{
  "model": "masked image model",
  "dataset": "telescope images of galaxies (Galaxy Zoo DECaLS)",
  "train_examples": 88335,
  "image_size": 40,
  "crop_scale_min": 0.7,
  "horizontal_flip": true,
  "translate": 0.12,
  "rotation_deg": 5,
  "method": "mae",
  "mask_ratio": 0.6,
  "loss": "mse",
  "encoder_arch": "vit",
  "encoder_norm": "layernorm",
  "encoder_norm_position": "pre",
  "encoder_activation": "gelu_tanh",
  "encoder_mlp_ratio": 2,
  "encoder_head_dim": 32,
  "encoder_fused_qkv": true,
  "encoder_bias": "all",
  "encoder_qk_norm": false,
  "encoder_parallel_block": false,
  "encoder_inner_norm": false,
  "encoder_drop_path": 0.05,
  "encoder_patch_size": [4, 4],
  "encoder_layers": 12,
  "encoder_width": 192,
  "encoder_positions": "learned",
  "decoder_width": 192,
  "norm_pix_loss": false,
  "decoder_layers": 6,
  "init": "kaiming_normal",
  "residual_init": "none",
  "optimizer": "adamw",
  "learning_rate": 0.0012,
  "beta1": 0.9,
  "beta2": 0.98,
  "eps": 1e-08,
  "max_grad_norm": 0.5,
  "max_steps": 16400,
  "batch_size": 128,
  "epochs": 23.8,
  "lr_schedule": "cosine",
  "final_lr_fraction": 0.05,
  "warmup_steps": 320,
  "weight_decay": 0.1
}
Rows from block 3 of the decoder of a small masked image model, named by matrix and row number. Rows with one number belong to one neuron. Each number is 200 + 40 x the weight over its row's rms, rounded and kept within 0 to 999. All counts start at 0. After the name is the row's rms in percent of the matrix's.
After each neuron's rows are labels from the 100 images, of 14976, where the neuron reaches its highest value: "top examples" is what is common among them. Only what is clearly more common there than usual is listed. The data: telescope images of galaxies (Galaxy Zoo DECaLS). In brackets: how many of the 100.
# fc1: MLP up (decoder.3.mlp.fc1.weight, 384x192), inputs 156-191
# fc2: MLP down (decoder.3.mlp.fc2.weight, 192x384, transposed), outputs 156-191

fc1.363,095,218,228,221,193,138,229,219,223,232,175,196,200,163,159,176,248,143,251,245,210,106,175,228,214,199,191,268,194,192,273,238,160,236,158,197,179
fc2.363,108,153,233,174,192,243,199,176,257,197,204,198,204,180,170,274,186,244,178,213,168,193,184,206,226,281,219,255,141,210,207,199,239,239,278,261,234
top examples: roundness: cigar-shaped (25)

fc1.188,110,217,157,196,221,240,250,219,168,214,140,145,241,182,190,274,200,279,243,215,165,231,199,210,179,146,183,234,167,246,210,206,187,269,160,264,153
fc2.188,103,197,216,283,176,180,239,223,216,204,186,250,188,196,236,254,183,100,204,192,264,243,168,213,180,278,183,222,210,166,173,195,188,191,262,150,170
top examples: roundness: round (41)

fc1.33,099,219,212,278,262,197,156,222,182,164,173,171,232,235,217,190,187,256,188,197,191,166,268,197,230,229,226,191,196,177,186,167,190,176,238,232,225
fc2.33,095,185,215,233,237,197,178,191,179,164,260,265,179,216,246,205,237,307,209,245,258,159,215,218,204,164,215,103,204,262,192,201,227,222,272,189,251
top examples: edge-on disk: no (51); spiral arms: yes (46)

fc1.142,096,263,228,271,192,223,250,181,242,127,250,185,209,208,182,180,230,296,195,218,260,172,214,220,250,175,257,206,279,133,165,228,180,219,234,236,221
fc2.142,096,152,261,139,278,169,200,201,149,155,162,238,196,221,210,228,166,178,175,169,223,145,148,213,238,289,222,237,201,232,117,186,220,145,197,189,219
top examples: shape: featured or disk (60)

fc1.42,101,84,190,128,260,146,204,189,130,222,102,175,197,212,214,169,224,279,240,257,228,255,227,209,232,189,194,211,228,265,201,305,214,228,189,206,187
fc2.42,107,243,166,135,167,215,235,187,294,190,171,214,90,193,237,218,221,154,190,113,178,256,162,187,242,261,204,281,265,221,170,177,228,207,187,220,208
top examples: edge-on disk: yes (34)

fc1.198,092,168,232,233,222,231,211,183,244,146,187,223,179,233,205,178,236,252,253,182,187,149,164,159,218,215,174,167,201,203,152,212,225,207,278,187,214
fc2.198,103,174,195,187,234,139,234,175,156,259,264,208,242,246,171,181,207,189,176,249,172,215,172,227,144,227,179,177,156,227,205,176,208,178,249,209,217
top examples: edge-on disk: no (52); bulge size: small (27)

fc1.90,104,167,252,225,218,130,183,182,182,189,148,114,179,226,169,162,167,203,255,181,192,233,257,155,229,89,240,202,246,116,243,122,171,186,156,235,212
fc2.90,120,127,107,143,155,237,224,187,255,253,193,228,196,250,155,241,208,181,221,157,206,213,213,176,180,203,206,156,211,220,238,232,149,225,160,204,96
top examples: roundness: cigar-shaped (45); edge-on disk: yes (43)

fc1.303,102,250,247,169,262,220,221,157,124,141,152,215,180,129,203,228,184,221,151,271,169,95,216,171,104,174,217,248,252,285,246,300,211,248,232,242,217
fc2.303,099,216,167,235,201,171,182,204,218,213,134,214,153,177,161,217,185,160,105,174,243,193,231,217,207,195,210,182,232,203,179,173,139,162,150,224,214
top examples: edge-on disk: yes (32)

fc1.163,105,176,204,130,243,192,182,178,202,199,252,191,192,207,185,189,192,171,242,154,172,240,181,151,171,216,194,200,181,159,303,188,184,205,136,185,112
fc2.163,085,182,231,200,121,177,122,232,225,176,242,166,210,182,165,225,210,154,97,234,167,195,194,216,178,171,204,188,234,212,190,196,179,211,203,92,148
top examples: shape: star or artifact (25)

fc1.174,088,177,104,157,202,102,162,229,195,247,182,198,175,142,258,225,155,226,120,147,240,183,212,253,207,250,148,155,206,224,156,180,222,301,226,211,170
fc2.174,096,222,250,193,174,212,243,182,285,182,190,186,206,230,213,241,184,241,190,163,230,225,149,247,214,218,131,207,183,197,198,176,227,190,264,183,253
top examples: roundness: cigar-shaped (28); edge-on disk: yes (26)

fc1.208,111,184,156,236,266,101,170,211,207,183,197,180,194,138,214,196,179,245,121,168,151,141,207,190,181,200,207,159,168,162,229,191,252,208,221,245,187
fc2.208,117,281,290,164,155,164,258,176,228,271,196,148,211,185,205,216,174,171,135,178,227,206,131,202,155,181,174,223,178,203,188,143,212,190,217,137,194
top examples: edge-on disk: no (98); shape: featured or disk (98); spiral arms: yes (92)

fc1.160,096,154,181,202,323,256,141,180,182,156,135,191,302,206,197,251,192,202,191,187,191,234,229,151,129,256,188,166,143,175,160,187,240,188,228,241,194
fc2.160,079,201,184,229,232,191,236,251,135,156,160,187,288,195,281,227,179,178,162,252,237,210,186,229,181,226,208,140,174,153,180,155,225,231,151,227,74
top examples: shape: star or artifact (28)

fc1.172,094,183,169,256,257,238,245,173,225,195,186,209,277,220,204,162,224,276,203,294,189,196,270,187,272,154,255,198,194,230,216,181,215,228,270,231,272
fc2.172,097,164,190,218,156,122,191,213,254,230,169,205,149,182,219,255,290,139,166,175,165,218,172,223,169,192,212,176,204,236,172,202,229,208,222,204,196
top examples: shape: star or artifact (26)

fc1.129,109,188,246,264,194,199,215,162,264,132,211,174,200,181,215,213,221,228,181,197,155,172,279,190,195,148,217,160,179,169,262,185,145,225,196,237,162
fc2.129,142,185,207,158,178,141,198,202,170,248,263,232,161,254,204,199,210,162,255,244,280,200,183,180,158,239,208,287,221,243,218,214,126,86,259,153,215
top examples: shape: featured or disk (60); edge-on disk: no (53); spiral arms: yes (39)

fc1.23,111,108,225,220,185,184,239,223,161,239,221,223,245,89,271,197,218,242,241,243,220,125,293,227,254,204,229,165,155,245,255,212,211,164,172,228,122
fc2.23,117,270,258,278,273,161,195,191,140,208,147,210,231,200,252,147,217,225,188,263,232,219,196,200,109,228,182,226,178,155,207,142,151,166,181,210,177
top examples: edge-on disk: no (51); spiral arms: yes (40)

fc1.7,097,159,227,121,234,196,233,169,121,134,160,219,222,254,173,217,159,227,154,183,234,237,217,182,233,164,203,288,217,189,106,242,176,219,183,242,239
fc2.7,094,283,111,244,256,134,210,219,291,130,149,248,207,214,234,217,188,181,206,164,218,249,218,185,268,195,214,189,284,164,235,198,131,138,157,247,144
top examples: edge-on disk: yes (28)

fc1.31,089,253,206,224,180,210,172,189,224,252,201,218,195,125,167,168,206,280,173,237,127,132,148,238,144,262,146,160,220,225,235,306,129,201,195,233,197
fc2.31,081,193,185,153,190,196,282,220,97,287,158,287,222,219,160,235,165,238,169,217,206,159,164,204,177,205,207,205,282,210,143,249,277,247,201,158,208
top examples: edge-on disk: yes (29)

fc1.70,102,216,92,256,218,205,194,198,229,147,183,259,283,170,154,212,219,162,153,238,229,133,231,179,201,165,213,231,161,230,235,168,174,203,188,213,193
fc2.70,098,235,185,202,202,204,140,206,130,140,165,135,158,189,234,259,191,199,152,174,229,230,235,215,203,240,198,219,205,213,238,180,195,110,189,150,201
top examples: shape: star or artifact (28)

fc1.22,101,166,248,227,219,158,197,164,172,219,211,173,165,261,114,177,217,180,167,189,175,187,221,200,76,174,259,233,211,158,241,269,174,177,191,199,186
fc2.22,107,262,219,159,179,252,235,175,178,225,258,270,108,196,122,151,187,221,99,226,186,194,205,188,240,185,205,248,232,181,259,225,209,245,212,188,228
top examples: roundness: cigar-shaped (25)

fc1.176,094,149,169,240,238,242,142,176,242,221,184,251,176,232,232,220,237,276,195,211,125,147,282,208,173,151,252,184,260,214,152,199,224,227,188,182,170
fc2.176,091,168,142,213,372,170,246,237,164,182,175,268,245,162,199,197,169,185,190,237,259,193,166,214,171,189,203,243,155,214,242,163,228,139,213,226,239
top examples: edge-on disk: no (51); spiral arms: yes (46)

fc1.110,100,198,189,183,148,251,238,191,132,178,203,182,129,167,223,150,223,173,230,151,183,187,194,204,191,200,187,220,254,256,154,193,191,164,236,173,174
fc2.110,108,242,240,213,194,165,245,162,219,276,224,225,195,157,173,296,219,215,236,214,138,186,208,200,226,229,208,224,217,174,141,249,150,242,219,227,157
top examples: edge-on disk: yes (44); roundness: cigar-shaped (29)

fc1.278,107,195,201,226,279,238,202,228,225,79,203,208,247,201,171,233,147,321,178,199,187,187,219,196,248,163,226,193,218,196,188,162,236,169,215,229,221
fc2.278,112,255,231,193,192,165,245,168,199,266,131,184,192,206,285,241,219,184,236,149,195,254,173,168,237,214,227,167,298,186,203,220,166,170,189,192,194
top examples: shape: star or artifact (25)

fc1.282,096,245,146,224,159,185,246,197,271,200,190,213,159,209,246,193,222,231,289,246,149,148,186,235,167,204,180,234,192,221,173,187,178,285,144,206,277
fc2.282,109,147,215,208,239,190,220,179,183,244,269,184,295,194,159,207,176,185,184,276,264,175,161,186,239,121,224,204,119,208,178,225,197,243,195,204,125
top examples: roundness: cigar-shaped (39)

fc1.169,113,140,147,227,181,256,218,177,168,191,134,225,197,181,199,220,174,189,137,167,210,203,209,206,190,196,152,234,209,212,192,208,187,235,240,213,143
fc2.169,103,205,182,295,181,190,247,178,273,253,255,217,185,180,216,302,190,226,116,186,170,224,217,222,177,192,156,213,232,134,231,166,177,229,219,198,196
top examples: shape: star or artifact (33)

fc1.253,108,213,190,118,222,223,156,110,231,197,218,168,181,190,193,176,229,184,175,148,114,188,220,165,141,233,227,153,164,213,211,211,107,207,206,218,122
fc2.253,105,191,158,138,106,208,162,216,239,249,293,187,206,201,199,203,188,175,158,148,181,210,177,219,191,272,176,193,194,189,235,154,206,163,197,69,175
top examples: roundness: round (48)

fc1.291,103,208,203,215,247,149,216,184,189,280,166,173,166,197,171,134,208,242,222,208,92,267,265,188,142,212,161,223,129,148,268,169,170,209,110,264,172
fc2.291,095,243,214,145,128,131,202,188,240,241,347,175,252,192,223,236,188,164,201,231,192,172,211,195,144,222,206,216,187,175,191,238,135,251,215,134,139
top examples: roundness: round (49)

fc1.378,076,115,139,180,236,157,196,259,206,217,184,219,193,193,190,82,145,228,160,168,165,159,197,208,250,273,166,217,214,211,181,174,232,164,163,260,173
fc2.378,062,128,129,163,135,228,123,228,73,256,173,258,219,194,198,226,130,177,273,250,180,218,188,243,134,253,170,277,184,232,174,190,224,233,237,182,219
top examples: roundness: cigar-shaped (36)

fc1.296,095,185,178,180,180,269,195,134,156,133,137,234,244,170,153,167,235,270,272,160,186,226,176,215,209,269,140,166,194,244,154,254,244,251,246,205,257
fc2.296,099,190,214,164,343,238,182,185,68,138,213,170,200,209,162,178,179,248,235,263,198,145,116,194,210,210,222,165,167,239,169,190,243,165,229,261,195
top examples: edge-on disk: no (51); spiral arms: yes (40)

fc1.57,111,134,112,237,257,189,177,170,178,145,124,169,203,158,168,212,134,190,151,152,230,149,227,171,263,191,174,181,158,146,189,197,241,196,268,257,209
fc2.57,117,296,201,214,180,241,136,187,202,216,188,154,219,248,209,195,176,244,232,184,157,190,183,217,227,198,202,242,261,111,223,202,269,173,211,229,243
top examples: shape: featured or disk (74); edge-on disk: yes (58)

fc1.96,092,190,148,208,260,206,127,170,201,223,149,154,162,209,207,205,248,155,219,213,181,189,197,219,192,222,198,171,234,255,156,213,209,206,205,280,228
fc2.96,086,142,157,154,257,191,241,182,200,176,166,184,107,175,201,155,257,284,206,227,186,134,198,196,182,175,192,208,175,250,197,190,195,297,226,177,208
top examples: roundness: cigar-shaped (47); edge-on disk: yes (44)

fc1.66,078,167,179,136,204,181,255,210,241,191,157,138,232,203,183,192,192,226,188,206,191,267,262,137,216,171,199,148,197,275,219,209,190,248,268,211,212
fc2.66,067,210,188,213,173,166,194,215,245,273,201,241,238,241,195,312,196,154,172,180,213,237,169,219,154,229,167,124,242,160,252,150,199,269,145,166,198
top examples: shape: star or artifact (41)