{
  "image_size": 40,
  "rotation_deg": 5,
  "method": "mae",
  "loss": "mse",
  "encoder_norm": "layernorm",
  "encoder_fused_qkv": true,
  "encoder_drop_path": 0.05,
  "norm_pix_loss": false,
  "init": "kaiming_normal",
  "beta2": 0.98,
  "max_grad_norm": 0.5,
  "lr_schedule": "cosine"
}
Rows from block 11 of the encoder, named by matrix and row number. Rows with one number belong to one attention dimension. Each number is 200 + 30 x the weight over the matrix's rms, rounded and kept within 0 to 999. All counts start at 0.
# v: attention query, key and value (stacked) (encoder.blocks.11.attn.qkv.weight, 576x192, the v third), inputs 0-95
# proj: attention output (encoder.blocks.11.attn.proj.weight, 192x192, transposed), outputs 0-95
v.30,188,176,220,208,283,219,151,221,218,230,257,212,191,196,185,237,188,216,236,184,202,215,233,283,207,189,183,190,219,241,208,234,204,212,163,200,155,170,220,213,191,214,211,197,198,217,240,170,225,182,187,223,173,170,175,210,200,134,184,226,206,190,241,260,161,177,237,140,168,170,192,207,189,156,172,188,180,163,201,194,238,205,178,226,192,232,162,200,203,162,195,193,218,207,208,185
proj.30,213,242,186,209,172,214,222,190,182,191,170,176,215,204,239,166,178,146,208,204,177,111,201,229,175,174,205,236,218,228,161,188,167,179,266,247,234,233,153,182,260,153,250,277,178,149,164,148,232,211,234,172,237,269,263,222,180,177,179,220,183,267,204,186,243,274,173,238,213,163,172,194,190,248,206,157,185,215,199,185,194,213,149,164,241,197,187,192,204,212,180,206,153,239,220,186
v.31,230,235,199,176,183,193,158,196,235,196,189,210,197,197,231,186,213,166,175,168,238,207,190,191,178,192,200,242,232,217,195,222,220,164,221,176,184,212,210,240,207,174,190,185,210,169,214,180,149,203,160,184,248,140,256,202,224,205,218,222,174,201,191,166,153,146,166,196,207,265,200,188,198,172,199,183,218,191,169,190,164,253,163,194,215,165,235,193,191,201,196,218,201,164,221,235
proj.31,198,195,196,189,170,173,187,154,198,178,239,204,214,191,187,190,187,201,192,197,225,171,201,200,193,241,202,198,181,197,214,227,227,232,209,187,172,182,228,213,210,219,195,196,221,213,220,224,258,158,204,208,171,203,208,215,206,209,170,192,187,211,247,236,200,211,248,207,174,184,195,198,247,215,205,161,185,190,249,158,221,166,194,228,259,159,218,181,250,160,207,184,213,231,246,157
v.32,194,214,236,151,236,185,182,187,221,184,184,183,183,197,159,194,185,219,236,154,217,258,206,178,181,184,232,148,176,199,201,212,178,205,213,211,146,200,196,181,173,241,166,157,216,205,201,219,216,253,200,229,230,183,225,183,214,246,168,167,176,220,233,204,165,205,209,152,240,215,208,153,187,195,237,182,202,191,198,203,238,136,194,204,199,196,175,189,151,218,216,233,218,206,206,207
proj.32,226,185,214,209,131,227,206,168,144,203,166,193,186,225,208,217,182,163,179,252,197,258,196,230,169,196,217,255,265,236,177,207,190,185,277,133,226,183,193,176,197,157,217,253,184,175,171,192,170,209,237,236,187,238,186,194,233,218,205,169,176,182,203,201,167,225,167,214,202,184,222,219,230,205,197,212,145,235,200,217,181,203,202,191,211,222,202,201,187,123,201,189,198,205,217,196
v.33,211,181,250,172,225,193,164,157,187,209,159,189,232,139,185,255,176,226,154,213,171,195,227,170,146,158,246,267,220,228,214,156,241,200,199,204,187,198,187,193,236,224,238,235,207,205,177,263,181,131,220,182,206,245,187,169,183,192,227,209,259,191,193,176,204,222,200,232,189,174,200,201,154,151,205,186,173,207,215,206,143,255,232,247,206,200,207,217,191,219,168,153,214,243,215,210
proj.33,170,178,189,182,177,196,231,234,275,182,215,172,175,198,162,186,197,214,202,212,219,161,217,211,260,247,159,183,125,233,231,215,193,192,203,193,206,185,205,179,171,208,180,224,209,214,258,223,208,202,239,174,202,269,219,186,173,214,200,227,185,200,179,222,200,230,222,179,217,212,172,208,199,176,194,209,181,165,247,192,216,189,190,219,221,217,140,199,210,225,194,194,206,179,185,126
v.34,204,156,152,161,253,197,231,177,213,194,196,166,188,199,235,195,221,210,210,252,210,209,198,238,205,233,250,185,195,168,205,251,157,218,162,195,161,177,235,215,209,230,213,187,202,201,174,185,216,234,199,244,244,187,231,239,224,223,157,199,232,205,149,249,172,159,142,178,224,211,219,169,213,176,246,261,180,185,245,213,216,151,204,192,189,227,125,177,238,231,234,132,184,199,211,187
proj.34,235,194,196,200,171,218,174,209,183,229,164,214,196,160,151,226,215,180,193,224,206,198,210,135,164,140,226,218,247,210,258,181,189,191,205,229,218,170,193,227,202,224,154,239,184,198,228,210,183,188,214,199,148,238,219,174,212,198,213,192,231,150,214,151,202,207,178,248,212,134,215,211,248,185,176,163,189,227,242,185,175,213,216,222,233,214,299,181,147,206,204,236,187,242,178,232
v.35,206,154,195,179,223,207,189,187,163,177,119,201,172,255,206,198,222,203,164,203,245,213,192,190,164,208,202,259,205,253,166,216,195,156,152,176,189,233,181,211,185,203,199,182,197,195,189,231,187,195,218,149,255,208,208,172,211,234,216,204,181,208,188,199,153,215,152,170,159,174,188,228,212,174,172,177,197,249,178,195,212,146,218,190,136,176,116,173,249,179,203,183,236,204,225,179
proj.35,241,179,182,221,229,238,209,200,199,205,227,203,193,241,195,210,180,215,230,199,180,189,235,177,184,181,215,223,210,176,171,232,154,186,228,214,177,202,229,203,181,181,189,227,147,162,220,164,195,192,194,204,177,215,184,193,217,196,204,212,213,203,177,164,167,217,171,242,184,207,218,247,211,189,217,196,204,198,205,218,191,275,215,183,233,262,264,200,127,168,234,193,164,227,206,173
v.36,179,241,188,201,234,184,209,178,178,189,248,223,211,249,133,241,194,220,196,191,244,204,165,209,189,162,188,225,206,257,156,164,190,191,240,174,213,168,209,178,190,141,266,199,208,231,185,214,275,173,220,222,213,182,186,242,213,228,203,248,161,264,230,184,228,178,232,230,165,131,222,184,163,236,243,184,193,202,192,187,193,201,143,158,185,210,225,189,218,164,180,221,174,191,165,248
proj.36,199,238,239,172,186,189,219,161,241,184,263,199,252,171,232,127,201,245,177,231,205,236,163,264,206,211,183,190,238,194,198,217,217,225,205,240,184,182,164,224,207,221,198,135,182,182,238,217,185,190,170,216,169,182,152,214,195,184,212,122,219,192,171,223,167,185,148,172,227,263,195,194,214,185,166,161,239,163,217,164,210,208,221,210,163,193,209,193,206,213,186,189,215,246,218,198
v.37,209,198,179,177,227,192,153,221,203,201,174,196,209,223,160,228,222,180,199,170,214,225,180,170,237,184,220,145,199,190,197,220,135,195,180,110,185,178,206,196,159,227,195,171,185,238,252,143,151,231,206,225,184,195,237,199,184,197,210,213,160,198,197,217,202,164,145,151,165,241,195,194,232,216,173,231,205,235,237,207,214,156,187,241,214,198,186,207,181,194,258,181,224,194,170,199
proj.37,221,132,205,202,153,254,170,207,137,226,214,174,173,215,188,188,219,184,219,227,233,213,177,204,199,176,255,226,264,250,207,217,203,169,215,215,202,248,241,163,208,210,176,223,229,156,244,169,175,178,228,268,259,181,180,156,196,241,197,191,220,183,247,152,237,215,166,216,213,182,210,172,236,175,166,215,168,241,187,193,168,206,209,164,189,228,193,167,204,173,166,218,185,233,236,223
v.38,200,201,196,223,217,189,148,173,199,215,229,211,225,153,204,230,225,207,194,246,240,195,209,255,245,188,178,152,224,273,229,135,240,208,224,202,142,207,210,250,217,146,271,177,203,214,239,216,198,190,185,296,154,132,187,190,176,165,212,220,212,210,246,211,209,176,238,201,160,208,207,204,242,203,196,216,234,185,172,217,166,186,224,218,220,247,287,222,191,211,216,219,190,184,269,209
proj.38,197,150,176,202,126,207,184,185,166,238,219,197,223,218,235,131,178,147,220,161,128,191,213,209,221,215,170,212,269,210,170,197,185,192,234,202,224,203,239,209,200,205,186,212,201,207,148,177,202,217,207,193,249,243,220,201,191,180,195,215,186,205,154,190,193,214,163,186,206,193,222,199,200,268,208,233,206,213,206,194,175,244,193,187,183,190,185,213,218,219,223,189,204,208,161,218
v.39,174,234,200,180,248,194,188,195,212,232,246,228,230,220,218,193,221,240,189,214,238,270,194,198,233,192,222,160,145,232,204,236,151,200,208,165,214,156,219,193,170,214,152,233,202,210,244,207,205,259,237,251,204,169,203,204,165,219,208,208,167,185,260,201,171,178,194,224,229,216,231,244,203,213,188,247,209,160,200,145,236,221,221,201,199,168,161,206,257,167,301,179,226,169,189,211
proj.39,176,181,182,218,151,209,150,204,228,163,183,192,235,233,210,201,215,191,233,202,186,206,199,219,169,171,212,220,269,174,168,189,234,206,197,265,180,213,205,238,250,204,189,176,222,193,219,201,193,178,197,230,211,216,229,226,212,192,271,137,210,237,214,158,236,202,165,213,229,200,244,189,238,208,170,201,134,223,210,226,169,157,181,205,161,210,232,202,157,212,168,221,186,266,174,230
v.40,201,195,160,166,226,180,175,238,196,170,202,181,231,218,191,214,171,174,198,249,226,227,213,153,207,271,164,191,165,251,201,254,176,224,207,159,221,178,198,221,128,205,218,191,185,173,241,235,179,252,207,212,191,150,239,185,166,212,137,235,204,213,231,258,221,225,163,228,217,243,177,273,169,245,218,186,242,220,212,218,211,167,144,242,205,148,175,181,203,197,211,182,195,158,175,229
proj.40,226,226,212,214,136,190,219,196,142,184,192,200,198,223,211,216,204,184,216,204,229,228,194,218,198,156,208,249,211,156,193,220,204,197,207,190,138,224,229,187,226,217,157,221,170,162,195,197,154,193,246,208,183,188,188,212,161,188,232,188,143,157,189,141,200,170,206,200,215,214,219,231,237,184,222,228,164,205,215,236,164,207,202,173,164,224,270,214,150,161,210,185,162,233,172,200
v.41,229,224,220,227,171,211,226,188,206,204,173,204,199,174,195,222,200,215,168,192,214,202,206,173,192,178,211,253,240,161,168,168,166,230,200,194,244,230,175,180,266,219,235,202,212,173,175,220,226,192,189,132,151,240,150,242,154,144,239,201,209,197,184,179,182,216,272,242,197,161,232,201,209,230,186,207,195,218,128,207,169,207,236,239,208,179,221,210,217,178,152,209,184,201,201,196
proj.41,203,179,194,200,263,243,232,203,198,157,139,245,202,170,203,153,186,214,227,208,171,179,166,157,208,228,157,230,157,191,226,219,149,168,191,230,152,202,249,219,194,189,196,194,167,224,193,191,225,221,192,207,164,179,196,184,205,222,211,260,207,183,179,195,162,184,204,155,220,237,232,194,161,179,215,180,227,172,222,234,183,168,185,168,207,248,193,231,221,262,205,196,238,217,198,176
v.42,261,181,195,263,218,192,250,239,160,205,205,166,221,161,243,211,180,210,214,198,168,116,173,239,156,153,280,283,216,116,174,211,174,213,143,247,212,215,169,168,202,190,282,185,206,188,190,146,278,170,217,158,216,236,172,269,183,167,227,177,222,170,187,204,185,189,197,229,152,177,217,181,155,167,213,224,182,198,241,241,124,208,230,122,186,197,180,225,196,187,192,249,161,173,167,249
proj.42,202,206,223,138,258,169,173,203,270,182,212,235,187,209,147,230,189,220,208,280,262,233,185,198,200,232,138,114,184,247,193,204,209,229,190,203,216,236,228,178,133,173,183,148,226,240,207,280,233,219,189,130,180,216,193,184,232,193,149,201,234,195,181,226,184,164,222,158,128,194,168,205,226,243,221,189,297,138,176,107,216,188,214,202,207,189,161,236,242,251,201,174,212,172,210,141
v.43,201,165,203,169,192,223,243,194,192,227,186,224,180,204,140,170,146,221,205,218,187,210,164,231,175,129,225,290,221,166,194,151,176,195,265,192,243,249,185,237,253,193,218,225,185,178,225,152,181,194,184,217,185,162,189,235,164,197,231,171,165,194,196,184,182,215,209,268,162,176,219,213,298,190,172,254,158,235,181,213,168,208,225,152,120,238,195,214,123,169,190,254,182,254,207,154
proj.43,214,202,196,200,290,222,222,177,201,194,159,184,166,250,194,231,217,195,196,226,206,225,227,177,275,218,162,154,198,243,189,215,196,210,178,198,204,205,216,231,192,201,164,183,213,232,166,200,166,185,220,167,235,229,179,126,190,208,167,234,281,197,189,192,228,235,194,238,240,191,228,202,217,190,227,157,229,229,207,185,189,217,215,204,194,252,148,180,251,208,187,130,151,165,186,232
v.44,175,238,227,189,190,222,167,189,203,220,250,202,201,239,188,272,203,230,215,197,198,212,220,215,161,166,182,219,175,197,214,211,295,211,262,178,235,176,191,191,214,144,244,193,190,208,289,194,196,170,167,161,229,142,218,216,234,245,239,202,198,222,258,174,198,206,210,210,157,202,208,207,250,216,189,167,214,215,176,175,216,194,210,197,167,231,215,210,121,187,165,239,187,191,200,197
proj.44,210,166,203,208,230,194,209,106,202,183,203,189,193,230,254,145,198,195,224,211,148,196,226,190,222,220,197,149,205,176,173,213,182,194,179,193,177,204,139,214,176,236,171,201,215,224,135,213,156,188,245,165,219,200,188,205,202,165,207,214,265,224,170,235,188,189,181,186,200,201,202,260,172,191,230,181,222,160,253,241,178,212,226,220,195,184,170,194,261,247,186,169,155,178,196,291
v.45,202,202,195,213,205,177,134,258,214,224,168,168,267,230,193,218,201,202,215,213,169,203,209,186,221,200,241,206,179,145,232,157,182,182,176,217,223,213,211,200,214,239,182,148,217,143,214,140,190,212,218,244,195,180,219,226,180,200,218,182,227,186,187,212,185,175,150,232,188,211,202,157,246,206,147,266,163,206,209,211,185,157,231,172,161,182,202,247,182,198,289,216,221,206,207,179
proj.45,177,190,178,227,214,207,213,219,189,184,158,149,186,211,190,223,162,228,247,234,213,239,206,139,186,179,178,214,271,202,164,203,215,209,213,219,156,144,221,206,201,225,199,237,227,207,185,179,205,218,271,206,223,184,173,152,175,238,202,238,284,187,205,184,189,211,196,197,206,220,163,213,153,218,154,212,186,190,155,203,162,228,174,217,244,203,163,182,244,215,143,180,150,229,191,247
v.46,189,164,195,179,251,268,188,229,217,156,208,211,175,163,211,211,206,232,201,216,195,224,191,170,288,189,228,179,187,189,199,238,183,212,145,143,172,188,228,171,235,219,144,123,212,219,209,188,144,222,165,272,221,140,229,219,204,205,159,173,224,212,176,227,164,185,182,186,238,214,198,215,225,172,216,205,182,196,238,186,216,170,188,167,217,203,166,200,223,199,229,192,262,248,162,210
proj.46,227,186,182,182,170,253,186,202,164,195,173,223,196,190,215,228,234,133,175,199,188,228,186,198,166,152,231,198,200,200,192,163,231,201,214,189,207,215,158,211,209,175,200,223,208,183,213,197,216,208,247,184,206,223,217,157,221,235,209,177,177,150,237,173,191,181,201,202,190,212,138,221,239,199,142,213,143,274,184,185,169,230,202,197,139,216,257,211,196,182,169,186,125,204,166,236